config.toml
model = "sound classifier"
dataset = "acted Russian speech (Dusha)"
train_examples = 26041
time_shift_ms = 100
n_mels = 80
hop_length = 160
input = "log_mel"
spec_augment = false
win_length = 512
targets = ["emotion"]
num_classes = 4
arch = "transformer"
norm = "rmsnorm"
norm_position = "pre"
hidden_act = "swiglu"
mlp_ratio = 2.67
head_dim = 32
fused_qkv = false
bias = "all"
qk_norm = false
parallel_block = false
dropout = 0.1
inner_norm = false
moe = "expert_choice"
num_experts = 32
moe_every = 2
expert_mlp_ratio = 1
experts_per_token = 1
shared_expert = false
subsampling = 4
layers = 14
width = 160
positions = "learned"
pooling = "attention"
label_smoothing = 0.1
loss = "cross_entropy"
residual_init = "zero_last"
optimizer = "muon"
muon_scale = "match_rms_adamw"
learning_rate = 0.0031
momentum = 0.95
nesterov = false
orthogonalizer = "newton_schulz_5"
adamw_lr_other_params = 0.0027
max_grad_norm = 5.0
max_steps = 15200
batch_size = 256
epochs = 149.4
lr_schedule = "cosine"
final_lr_fraction = 0.01
warmup_steps = 300
weight_decay = 0.08
adamw_weight_decay_other_params = 0.01
Rows from block 10 of a small sound classifier, named by matrix and row number. Rows with one number belong to one neuron. Each number is 128 + 24 x the weight over its row's rms, rounded and kept within 0 to 255. All counts start at 0.
After each neuron's rows are labels from the 100 clips, of 14848, where the neuron reaches its largest size: "top examples" is what is common among them; "loudest" is the band of the loudest frequency at the time of the peak. Only what is clearly more common there than usual is listed. The data: acted Russian speech (Dusha).
# gate: MLP gate (model.blocks.10.mlp.gate.weight, 416x160), inputs 0-79
# fc1: MLP up (model.blocks.10.mlp.fc1.weight, 416x160), inputs 0-79
# fc2: MLP down (model.blocks.10.mlp.fc2.weight, 160x416, transposed), outputs 0-79

gate.402 [156 143 115 150 122  91 149 176 138 122 112 131 134  99 148 131 130  83 139 128 134 146 133 136  96 136 133  91 129 136 145 141 113 118 148 135 170 104 130 152 158 140 122 127 136 118 133 115 106 122 145 164 166 133 110 164 149 111 157  81 112 134 129  94 125 128 193 140 137 119 116 102 158 105 161 123 100 139 146  90]
fc1.402 [129 132 147 137 150 121 118 152 160 145 127 141 139 146 108 101  87 116 110 152 148  79 136 114 155 116 125 109 146  75 169 137 133  98 154  64  82 194 116 111 130 116 123 153 134 139  94 150 162 120 147 177 139 154 109 102 111 112  70 120 145  69 165 128 143 119 171 115 123 131 114 118 108 181  94 139 101 150 141 164]
fc2.402 [125 148 147 142 166 113 118 145 170 138 141 171 139 110 153 135 106 119 154 145 155 102 112  87 155 132 130 172 143 117 151 179 145 132 106  60 105 136 154 116 112 121 131 122 130 123 109  98 162 120 102 166 138 155 181  90 120 109  57 113 149  77 117 114 108 135 160 121 148 145 122 120 130 126 110 163 121 165 146 184]
top examples: emotion: positive
loudest: 250 to 500 Hz

gate.13 [131 113 100 156 127  97 135 119 152 125  74 171 129 124 191 151 123 127 142  99 152 136 121 117 115 132 120 175 121 120 154 176 118 170 121 144 109 109 139  49 114 121 144 131  80 157 153 135 160 117 129 152  76  83 153  99 144 135 124 139 108 137 109 109 150 142 153 107 103 175 122 101 132 133 107 117 164 111 154 124]
fc1.13 [114 126 129 110 124 104  76 149 102 122 131 175 119 126 148 116  78 139 115 137 123 163 113 150 112 119  84 175 169 121 133 124 128 142 140 123 121 101 122 111 112 138 107 192 140 143 165 148 174 115 141 126 109 124 108 137 138 147 136 139 171 128 123 156 135 135 132  78  82 144 122 111 143 143 140 178 143 124 120  82]
fc2.13 [108 156 112 114 114 120 146 144 165 155 143 108 120 171 145 134 151 118 129 108 139 131 106 105  88 162 119 131 108 132 162 162 121 156 142 146 152 160 125  80  93  89 154 131 132 114 104 122 142 105 102 138 119 143 142 106 129 117 106 152  88 103 169 155 127 155 108 135 118 189  77 138 188 115 144 155 124 121 151 193]
top examples: emotion: positive
loudest: 250 to 500 Hz

gate.58 [127 134  97 121  82  76 137 142 141 103 139 154 148  80  72 130 116 141 151 121 166 140  98 144 138 118 130 149 130  99 169 158 142 103 130  84  87 194  87 122 111 102 115 140 144  90 119 142 114 113 142 147 169  97 132 121 127  88 181 128 134 142 158 151 111 121 119 154 139 109 135 140 121 114 138 121 124  92 145 148]
fc1.58 [132 112 123 116  48 132 105 167 125  89 125 160 187 116 123 111  98 114 133 157 206 149 143 166 129 130 122 148  89 149 125 152 140 105 116  89 129 101 122 130 142 116 153 176 107 127 102 128 106  93 132 125 189  97 139 116 136 170 115 135 102 129 132 166  93 109 127 139 115 117  97 124 126 103 128 111 123 108 112 175]
fc2.58 [128 131 129 114 150 140 168 159  95 128 170 133 168 106 131  96  91 112 136 136 144 139 116 155 127 102 121 151 112 165 111 131 146 115 109 117 164 162 106 125 148 183 149 151 141 133 111 142 111  92 158 135 162 127 113 103 125 160 145 155 178 167 161 133 114  88 141 129  81 110 157 148 170 122 130 142  96 116 129 166]
top examples: emotion: positive
loudest: 250 to 500 Hz

gate.6 [145 148 133 153 117 103 107 118 119 158  97 126 145 122 108  84 145 124 165 122 110 119 164 117 134 160 153 137 130 130 124 117 137 182 100 120 132 127  99 139  94 104 121 142 140 175 106 154 101 103  87 143 143  91 176 103 128  91 120  86 135 129 144 157 110 161 160 158 104 143 149 171 114 142 154 171 101 120 111 141]
fc1.6 [127 133 120 114 158 125 131 125 147 108 174 124 135 126 214 142 120 118  99 153 142 172 122 103  92 103 104 148 113  90 117  92 126  83 126 161 121 130 146 148 179  94 151 122 132 116 149 130 173 104 188 115 131 142  90 158 131 127  81 147  92 135 112  86 124 101 123 121 123 127  95 108  89 105  87 137 159  93 134 116]
fc2.6 [157 139 152 136 127 116  99 110 111 125 153 120 118 153 111 107  94  74 139 130 143  98 109 139 117 114 142 162 113 117  94 113  98 106 136 141 136 144  85 159 135 134  71 147 103 148 151 115 138  89  98 105 139 140 167 165 130 122  74 136  91 139 139 123 125 104 127 145  85 145 114  81 111 157 106 145 134 132 130 128]
top examples: emotion: sad
loudest: 250 to 500 Hz

gate.170 [122 170 143 136 154 137 125 114 128 111 123 167 153  57 117 114 137 138 108 130  81 111 151 131 117 108 125 158  81 143 111 106 133 125 146 143 124  91 117 124  99 106 115 148 158 126 146 107 120 124  94 113 161 128 137 132  97 103  81 127 122 118 142 130 119 150 108 130 121 131 123  69 157 123 142 143 120 138 161 150]
fc1.170 [170 111 131  98 115 132 133  70 121 141 117 126 155 118 140 116 156 122 157 166  94  79 128  94 104 166 126 154 106 136  95 114 129  96 138 105 143 117 134 115  92 140 142  98 132 127 144 111 117 118 108 115 144 137 178 162 136 129 131 122 176 120 129 167 123 136 140 131 103 168 100  70 156 148 117 119 150 161  90 130]
fc2.170 [168  98 154 128 139 178 132  94 109 164 190 141 128 118 132 101 151 149 143 161 100 111 145 120 100 170 120 165 109 115 113 120 121  78 119 124 141 135 123 183 117 138 129 101 125 130  92 141  98 136  76 113 156 119 190 142 111 108 127 108 146  94 117 122 138 153 107 113 108 151  97  88 138 151 136 151 159 111 136 132]
top examples: emotion: positive
loudest: 250 to 500 Hz

gate.253 [123 116 154 128 146 102 128 164 114 125 156 111 162 131  96 120 144 122 124 140 138 122 149 131 110 123 139 133 135 128 144 135 169 105  99 141 142 150 115 140 145 139 134 140 106 104 137  77 137 142 115 106 120  86 109 112 133 128 159 117 110 132 114  89 144  62 128 153 167  84 115 113 152 134 147 154 136 158 113  58]
fc1.253 [162  99 105 105 114 127 152 111 102 145 101 144 104 178 130 172 149 123 144 145 120 134 103 108 118 151 136 137 112 148  80  82 113 116 114 145  85 138 105 118 176  91 126 150 147 135  97 128 109 122 168 148 159  99 179 111 112 148  96 137 144 124 127 171 121 148 132 114 121  82 145 106 122 141  81 174 118 134 137 154]
fc2.253 [165 112  90 136 107  97 149 127 140 120 111  81  91 153 134 170 176  96 128 140 112 114 100 140 103 146 139  96  96 153  68  92 148 165  93 151 106 144 134 126 136 123 119 168 121 116  71 128 133 130 133 134 120 149 112 128 106 136 146 115 136 146 120 135 101 131 120 116 135 125 147 133 138 153 112 147 147 139  86 123]
top examples: emotion: positive
loudest: 250 to 500 Hz

gate.237 [118 105 170 175 135  87 127  99 140 122 124 120 139 107 128 125 133 125 138 128 127 160  96 134 147 106 137 146 109 164 176  96 155 144 132 103 158 106 121 131 148 136 124  95 141 132 112 130  99 126 140 148 133 116  98 161 136 133 134 119 112 146 147 123  81 164  97 169 147 144 133 140 151  97 116 133 117 119 113 115]
fc1.237 [100 159 140 169 114 176 120 137 140  79 160 133 123 177 114 131 132 136 183 131 173 116 135 134 140 115 164 112 133 101 108  85 165 145  79 120 137 172 121 122 136 117 138 116 106 152  83 125 173 144 118 105 137 118 158 136 119 131  91 124 131 117 124 102 147  93 143 147 123 139 102 101 117 174 141  88 126 120  99 160]
fc2.237 [127 161 130 150  97 136 132 129 113 131 153 121 135 143  75 124 115 144 125 113 154 152 121 145 185 132 149 112  70 141 157 103 162 146 124 106 142 106  89 153 132 116 139  83 134 154 112 148 125 135 147 116 192 121 145 154 169 126 161 112 126 139 157 114 120 167 123 128 129 117 127 162  97 143 112 123 147 135  55  97]
top examples: emotion: sad
loudest: 250 to 500 Hz

gate.396 [146 144 110 141  93 118 116 132 131 109 126 137 145 130 179 150 161 119 125 152 117  89 121 119 111 145 152 111 122  90 126 138 119 124 126 151 169 126 126 121 132  99 114 130 122 153 156 102 112 108 179 107 117  82  97 173 109 159 144 127 108 138 131 145 120  99 117 160 129 120 132 162  90 118 116 134 146 142 180 127]
fc1.396 [163  98 130 104 109 126  99 131 120 115 146 145 140 128 123 128 126 110  91 107 128 105 103 147 113 118 144 133 123 122 116 137 125 147 174 145 132 150 160 113 142 132  95 155 126 163 138 156 162 128 143 140 153  97 131 137  77 146 136 123 126 130 134 169 162  89  80 139 147 147 133 152 122 148 118 173 172 115  96 136]
fc2.396 [ 98 129 139  88 159 110  87 137 105 146 152 112 132  93 106 103 132 120  82 147 135 141 161 153 139 154 104 141 112 186 150 174  98 135 138 102 149  87 143  90  96 167 115 107 135 167 111 160 153 125 119 109 165 103 124  90 120 105 146 132  74 108 152 113 141 158  60  95 132 145 123 119 139 142 146 138 173 117 155 115]
top examples: emotion: positive
loudest: 250 to 500 Hz

gate.235 [128  98 120 154 130 120 124 121 113 164 130  91 151 152 120 161 122 112 122 114 129 119 133 136 122 128 170 143 109  79 175 131 137 127 121 102 116 113 147  95 119 112 158 124 153 184 118 118 117  96 152 167  94  98 148 153 119 113  90 140 142 110 125 153 162 112 134  91 181 110 157 108 141 117 113  88 137 191  91  78]
fc1.235 [143  98 139 174 159 149 141 136 141 127 165 140 137 117 163 152 113 130 159 109  96 124 150 145 159 141 133 151 138 103 128 137  96 131  87 119  81 127 129 130 129 118 114 113 132 133 119 103 130 103 122 167 134 144 119 138 118  68 107 135 178 152 117 177 152  95 142 145 127 128 133  88 149 152 134 131 134 127 153 128]
fc2.235 [ 61 149 120 143 135 136 116 147 163 122 156 134  93  94 134 136 108 152 137 123  95 165 181 135 134 120 121 149 114 101 135 125 127 174 143 140 100 140 118 144 125 118 150 166 135  74 124 135 103 104  90 131 127 100 113 119 138 118 136 112 145 135 146 104 153 144 109 137 108 146 170 142 112 120 146 125 110 148 142 122]
top examples: emotion: sad
loudest: 4000 to 8000 Hz

gate.266 [142 164 135 158 134 137 140 120 124 112  98 121  91 148 101  74  80 136 162 106 135 101  93 118 116 174  93 132 146 147 146 107 133  99 137 122 141 154 100 111 127  89 159 119 151 101 159 132 137 184 121 127  79 122 135 115 140 101 118 164 176 110 108 108 148 127 133 124 160 149 100 133  93 141 123 167 159 148 138 159]
fc1.266 [124 140 116  97 150 139 128 132 147 129  75 153 113 120 149 120 141 110 173 121 145  89 135 143  99 147  88 168 112 124 130 117 151  80 137 104 143 100 128 124 127 136 173 122 118 100 111 162 144 168 124  87  87 152 105  71 146 151 114 136 173 119  99 113 151 129 147 131 149 165 112 148  99  99 104 162 178 135 107 146]
fc2.266 [120 144 111 120 105 114 134  80 111 158  96 134 146 127 100 118 123 136 169 185 113 133 137 167 108 151 134 137 119 102 135 111 100 139 113 104 117 127 172 147 125 144 137 146 103 107 140 124 137 126 109 121 137 127  61 114 164  79 177 138 132 127 146 153 166 165 125 129 116 130 136 133 108 114  88 159 111 101 133 133]
top examples: emotion: neutral
loudest: 250 to 500 Hz

gate.340 [ 96 137 193 142 138 109 122 110 146 132  81 137 122 111 111 115  89 114 158 142 114 147 136 132 114 127 149 165 146 126 182 116 163 146 102  96  80 104  63 140 135 160 150 141 127 109 105 149 129 167 101 144 118 129  94 134 121 142 132 130  93 125 122 105 114 129 124 140  93 127  94  97 156 132 135 144 123 121 142 116]
fc1.340 [130 156 109 141 110 164 148 157 114 121 121 140 100 117 118 112  78 115 108 127 118 126 115 112 154 126  95 104 134 150 143 109 121 128 112 117  93 124 153 144 179 151 109 174 105 123 149 170 146 110  82 120  79 115 157 135 141 149 153 135 138 137 135 144 123 135 128  99 107 121 136 123  98 119 137 140 128 138 116  93]
fc2.340 [175 145 125 151 172 141 130 121 139 102 109 141 110 149 154 130  90 124 129  97  89 132 119 136 172 142  80 116 133 154 114 126 174 124 111 139 102 143 151 160 150 153 132 139  66 136 124 132 120  95 128 119  89 115 105 140 143 133 140 124 121 166 104 153 151 151 147 120 115 143 119  96  84 115  87 148 118 133  93 100]
top examples: emotion: neutral
loudest: 4000 to 8000 Hz

gate.152 [ 98 165 127 155 129 125 108 175 102 122 116 154 122 167  77 115 121 154  97 148  78 146 135 108 103  88 138 162  97 160 129 103 112 111 135 102 117 130 161 147 149 142 165 169 125 143  99 130 135  98 159 120 119 123 127 100  93 113 123 126 126  94 145 147 103 119  93 117 162 105 144 167 146 149 148  98 129 133 104 119]
fc1.152 [126  96  88 140 131 103 162  67 140 107 177 121 111 137 181 136 156 119 140 136 124 103  98 134 128 111 176 113 136 119 136 164 140 163 118 123 145  97 136 111 159 106 160 157  96 102 135  96 139 122 135 119 101 134 111 126 123 151 111  94  94 144 132 134 126 157 154 117  98 144 129 161 127  69 143 143 117 125 144 111]
fc2.152 [ 70 142 146 146 165 101  97 156 107 139 104 152  96 149 109 132 110 112 120 141 141 130 167 105 134 130 125 122  98 161 122 111 140 120 134 111 159 126 114 157 122 181 131 132 140 108 114 156 173 126 124  73 157  92 169 131 120 144 151 145 134 107 110 144 100  73 116  90 134  56 119 126 115 146 118 161 129 170 124 140]
top examples: emotion: sad
loudest: 250 to 500 Hz

gate.176 [105 144 159 129 144 104 196 138 155 153 126 101 128 123 126 104 138 147 100 122 170 120 158 121 139 120 136 164 131 165 114  73 151  88 140 146 140 122 120  88 124 164  82 123 114 133 120 138 174 110 131 111 129 156 133 161  91 114 130 139 136 122 127 112  77 109 130 187 120 132 132 138 110 142 107 108 123 152 150  88]
fc1.176 [152 123 127 155 114 126  77 135 107 116 115 144 117  99 141 145 137  88 180 134  88 137  95 111 152 136  96 112 125  91 176 169 115 166 117 138 141 124 172 157 122 129 133 125 156 123 120 136  99 151 120 131 116 134 142 111 177 121  97 120 134 154 125 151 179 145 153  76 114 131 111 117 145 129 132 177 149  99 132 151]
fc2.176 [136 135 129 122  77 101 116 160 107 154 100 168 138  88 171  95 110 110 146 135 145 137 154 138 146 143 102 125 111 139 145  88 112 131 163 100 132 135 132 129  90 152 140 113 123 157 150 120 144 126 142 137 147 126 150 143  67  98 118 146 145 157 142 161 158  96 144 137 120 120 111 113 105 152 132 108 142 140 116  90]
top examples: emotion: sad
loudest: 500 to 1000 Hz

gate.247 [135 107  93 144 120 112 103 120 155 153 148 131 145  90 146 134  87 118 137 120 157 115 155  91  99  78 147 156  99 105 120 149 140 101 130 131 121 103 165 119 149  95 160 146 113 157 102 136 112 180 161 118 119  85 127 106 116 112 136 116  86 137 135 118 127 115 137 164 129 157 127  97 135 110  92  97  53 118 119 142]
fc1.247 [120 114 124 118 182 158  94 115 114 116 151 157 145 163 135 100 158 125 142 120 136 129 131 118 168 119 143 102  78 125 113 129 120 144 148  48 147 107 140 150 138 107 122 106  80 168  97 114 146 171 149  86 112 117 123 116 114 141 149 103 150 110 158 140 101 126 142 139 126 108 112 125 151 147  82 138 146 135 116 112]
fc2.247 [148 124 124 127 123 165 128 107 110 109 151 123 142 123 157 113 137 103 129 125 141 133 127  90 148 128 152 108  77 136  86 141  89 131 161 101 119 158 125 109 104 125 108 113 121 181 105 140 151 156 128 135 118  88 115 148 128  68 135 106 154 119 110 149 129 118 125 118 101  97 134  98  95 117 118 134 100 110 161  97]
top examples: emotion: neutral
loudest: 4000 to 8000 Hz

gate.124 [162 150 110 154 122  80 141  84 183 136 178 104 155 152 112 126 137 123 109 119 124 107 200  89 109 133 128 116 118 148 125 127 128 170 119 147  91 131  95 129 143 152 125 107  98 115 107 119 166 115 118 118 133 167  96 113 125  99 132 149 174 183 106 124 141 129 119 124  99 109 121  93 105 158 143 106 128 105  93 124]
fc1.124 [181 166 101 135 150 116 165  91 176 143 114  93 130 132 121 140 102 124  95 113 121 117 161  61 106 129 109 157 127 151 140 134 154 112 127 115 100 132 121 126 111 122 139 111 107 128 105 141 120 101 124 118 106 128 107 126 120 112 134 130 182 140 105 138 116 126 128 104  80 130 100  75 120 127 122 107  69 129  77 129]
fc2.124 [104 156 125 103 128 130 150  89 131  80 145 127 105 135 158 129  89 136 106 153 117 126 136 139 100 163  86 151 136 118 116 146 128 145  87 112  90 134 123 155 124 118 124 161 139 111 125 142 133 134  87  82 115 140 153  83 133 139 144 135 127  99 109 130 105 108 126 130 182 132  76 162 141 131 135 122 146 124 143 127]
top examples: emotion: positive; emotion: angry
loudest: 4000 to 8000 Hz

gate.167 [154 138  65  94 119 109 110 152 152  72  82 104  96 179 121 140 124 151 150 155 123 123  90 115 122 131 160 140 138 168 133 145 149 114 145 144 129 116 119 161 134 124 143  85  82 164 182 108 116 128 121 114 160 178 135 156 112 133 135 138 131 127 151 127 115 140 152 125 129 129 134 135 120 106 149 165 131 153 113 123]
fc1.167 [141 134 123 142 121 121 105 118 134  95 112 171  98 161 113 186 109 132 108 114 144 158 161 119 144 125  99 108 103 137 156  95 166 119 102 173  89 111 147 117 116 154 136 157 155 132 148 132 112 153 138 100 142 162 130 108 143 102 148 172 157 123  96 144  99  98  90  95 121 130  94 118 160 152 138 127 120 101 135 111]
fc2.167 [112 150 113 110  89 100 135 144  75 129 106 143  92 162 111 186 148 127 112 110 144 136 154 102 120  75 133  95 138 126 121 129 157 125 135 164 119 129 149 119 123 117 130 146 173 106 145 136 150 166 118 117 140 125 137 143  83 113 110 180  85 138 124  93 142 125 100  85 125 116 117 132 138 169 143 112 177 107 115 145]
top examples: emotion: neutral
loudest: 250 to 500 Hz

gate.236 [186 145 137  94  97 142 128 104 121 120 186 117 143 149 109 123 124 126 154  84 112 140 137 126 115 118 105 105 129 109 108 152  79 120 140  64 126 159 152 155 118 135 114 154 117 160 158 140  78 121 139 133 136 106 134 119 126 160 121  88 190 128 190 143 118 134 106 124 150 130 111 160 125 157 112 155 116 118 118 115]
fc1.236 [159 116  89 109 106 136 121 118 120 123  96 101 132 120 105 140 127 132 159 102 123  99 100 142 156 112 131 117 137 112 117 155 121 153 164 111 127 119 144 131 123 125 121  83 126 168 145 153 103 153 118 135 168 154 142 142 122 154 135 123 134 146 120 161  76 135  72 149 152 140 157  90 117 159 163 165 169 130  98 175]
fc2.236 [122 158 115 134 138  93 134 156  76 104  80 116 101 109 142 124 157 119 115 163 132 155 121 116 156 156 119 122 132 123 142 134 159 135 159 110 170 100 108 109  99 149 142 113 160 141  96 134 111 133 131 124 143 118 166 119 137  70 138 132  81 117 171 101  94 147  88 160 120 165 134  83 148 115 170 162 126 101 144 137]
top examples: emotion: sad
loudest: 250 to 500 Hz

gate.104 [ 73 119 136 125 124 127 160  90 124 165 157 122 147 118  97  86 119 147 132 158 131 120 118 149  99 130 126 121 102 139 177 158 145 128 114  87 129 105 134  95 127 117 129 135 133 118  95 146 142 159 140 131  91 112 170  77  92  83 139 119 137  99 117 112 190 119 149 174 111 125 151 119  97 117 138  76 108 155 123 131]
fc1.104 [139 140 161 139 101 151 136 141 101  77 111 134 123 123 125 132 112 117 155 104 118 142 141 125 107 113 169 133 143 165 102 135 147 118  95 137 114 112 109 104 144 143 106 125 104 128 127 118 140 110 117 102 160 147 118 196  95 141 112 158 133 137 104 126 113 120 125 124 121 141 124  83 131 149 147 108 126 142 143 124]
fc2.104 [ 73 182 142 152 143 160 144 130 130 124 123 155 124 122 127 101 146 114 153 119 154 153 143 136 121 138 134 135 145 152 145 139  77 134 137 147 138 109  99 112 142 133 152 136 123 110 157 153 133 118 136 110 126 133 122 125 104 144 155 162 176 150 142 110  92 125 113 131 104 110 129 114 135 109 116  96 124 161 153 102]
top examples: emotion: sad
loudest: 250 to 500 Hz

gate.385 [120 122 142 113 127 130 159 130 102 148 159 142 146 154 138 119 160 113 110 134  63  91 147 112 151 118  87 131 117 122 151 144 110 177 115 128 119  98 110 141 126 150 166  85  99 120 137 104 152  88 144 152 125 111 133 110 121 114 161 127 142 117 125 122 145 143 102 130 107 124 143 177 149 148 109 130 128 139  52 140]
fc1.385 [120 169  99  97 112 140 130 115 153 178 148 190 111 100 141 154 120 118 151  97  96 151 192  82 107 136 116 159 125 148 114 107 152 122 140  66 141  92 147 113 158 142 142 116  90 140 112 174 136 119 124 142  98 142 146  95  99 100 109 107 142 115 154 137 105 137  95 138 119 114 131 115 195 180 127 177 108 148 123 131]
fc2.385 [131 141 101 120 158 135 133 111 156 165  77 119 119  81 139 153  98 128 166 141 139 129 167 146  90 130 135 124 175 148  86 122 124 132 139 135 116 144 153 108 161 143 130 109  98 148 136 113 123 106 166 140 131 143 132 105 128 137 119 102 113 144 140 148 139 160 130 128 142 125  90 143  98 117  95 132 170  93 132 160]
top examples: emotion: neutral
loudest: 250 to 500 Hz

gate.192 [112 122 128 121 171 124  85 162 112 144 127 153  92 109 157 105 122 108 153 122 109 129 138 155 107 123 131 139 103 115 127 131 132 150 146 115 144  95 133 131 125 139 118 125  83 167 131  88 115 100 137 117 152  98 103 128 129 107 109 164 115 136 114 151 131 119 129 154  79 134 125 192 139 112 108 109 121 136 153 128]
fc1.192 [137 110 122 114 103 164 130  81 128 116 114 135 126 126 146 129 124 139 139 116 179 114  93  91 179 126 164 163 150 151 124 121 165 132 138  91  85 165 111 129 111 105 153 101  98 138 109 136 147 108 141 157  97 128 122 157 116  82 161 123  92 120 144 123 161 154 163 104 121 155 150 114 131 164  96 120 156 157 121 153]
fc2.192 [162 133 126 115 151 120 150 159 104 146 135 156 124  94 127 115  87 179 149 118 156 160 128 125 108 128 141 109 120 182  88 180 103 125 151 141 135 140 116 122 157 127 127 134 143 167 120 126 135 152  98 138 118 131  71 132  71 146 184 105 152 131 137 103 169 112 128 121 139 104 115 101 114 147 101 133 145 141  97 101]
top examples: emotion: neutral
loudest: 250 to 500 Hz

gate.305 [122 118 118 144 112 101 122 112 127 105 144 103 121  92 139 113 147 132 172 122 120  97 188 105 105 145 140 115 126 124 103 111 186 137 112 127 125 102  91 136 116 130 131  84  97 105 138 138 143 117 144 175 155  93 124 104 130 117 189 126 118  98 155 133 128 159 132 167 154 119 151 163 155 171 145 135 130 119 129 119]
fc1.305 [135 125 111 123 140 176 141 130 118 119 107 133 129 128  95 105 122 111  98 142  78 138  80 127 139 148 117 113 105 168 123 137  67 127 121 153 136 155 156 178 140 115 135 151 146 132 143 105  93 128 130  71 131 113 117 153 116 167 107 123 122 166 107 117 150 131  97 134 141 134  87  89 133 115  93 154 126 102 106 130]
fc2.305 [113 148 145 111 112 112 172 129  61 161 113 122 132 115  93 115 129  74 144  86 132 100 136 203 131 110 122  88 182 135 104 168 105 156 123 148 114 113 126 134 137 176 138 155 105 143 122 114 147 148 144 135 109 109  77 157  98 115 105 142 114 161 131 141 103 115 132 160 118 103  97 128 148  84 123 105 151 175 125 101]
top examples: emotion: sad
loudest: 4000 to 8000 Hz

gate.376 [126 115 103 110 132  95 114 153 144  86 146 119 137 158 140 109 138  70 125 107  96  93  90 166 124 128 121 108 177  99 143 130 127 126 117 133 144 121 142 148  96 122 136 101  88 124 151  76 154 127 126 108 169 134 162 110 109 154 111 151 140 123 178 129 122 100  85 154 183 114 141  94 146 107 119 137 147 133 163 111]
fc1.376 [130 145 112 110 106 115 115 105 142 174 104 145 113 152 132 116 111 187 114 127 130 139 129  91 109 140 139 180  78 119  88 125 141 138 106  93 156 125 124 111 125 117 135 150 131 173 144  97 127 142 119 118 100 133 111 151 147 103 106 123 107 123 113 114 119 109 119  91 113 103 106 128  85 144 116 133 128 124  90 133]
fc2.376 [109 137 146 107 112 154 137 104 107 130  86 184 136 120 152 130  85 141 133 143 160 160  79 119 110 136 165 117 119 119 136 147 118 131 142  80 140 115  70 135 125 106 137 122 140 129 163 119 136 125 126  97 104 150 138 126 103 140 110 115 134 131 128 128 135 107 121 122 107  92 153 134 124 165  76 131 133 101  74  86]
top examples: emotion: sad
loudest: 4000 to 8000 Hz

gate.173 [118 117 112 147 142 118 112 143 154 127  95 139 144  81 108 135 118 136 142 112 140 199 127 149 133 122 133  92 121 120 168 104 136  74 124 138  89 139 103 104 151 100 137 118 100  91 136 159 117 169 120  87 102 159 136 169 121  90  87 113  99 155  93  79  99  99 129 128 139 129 121 113 161 167 160 142 185 128 168 115]
fc1.173 [118 148 139 164 153 119 132 142 138 147 148 140 104 163  99 144  94 154 125 179 140 116 171 114 137 139 141 157 143 127 137 156  82 138 148 109 119 124 126 109 154 130 134 138 153  90  98  66 169  99  92 131 105 114  81 123 175 188 126 129 137 123 109 136 105 151 116 138 106 144 144 132 142  95 150 150 157 119  86 115]
fc2.173 [143 144 135 141 118 127 119 129 110 127 163 145 155 125 148 119 105 175 118 174 133 119 181 118 155 185 140 106 144 107 161 144 122 143 122  99 131 134 109 152 153 130 138 122 132  93 108  68 138 120 131 143 128 134 163 113 163 178 119 133 117 119 139 111 113 173 145 115 100 124 143 127 154 133 138 150 154 128  73 113]
top examples: emotion: sad
loudest: 4000 to 8000 Hz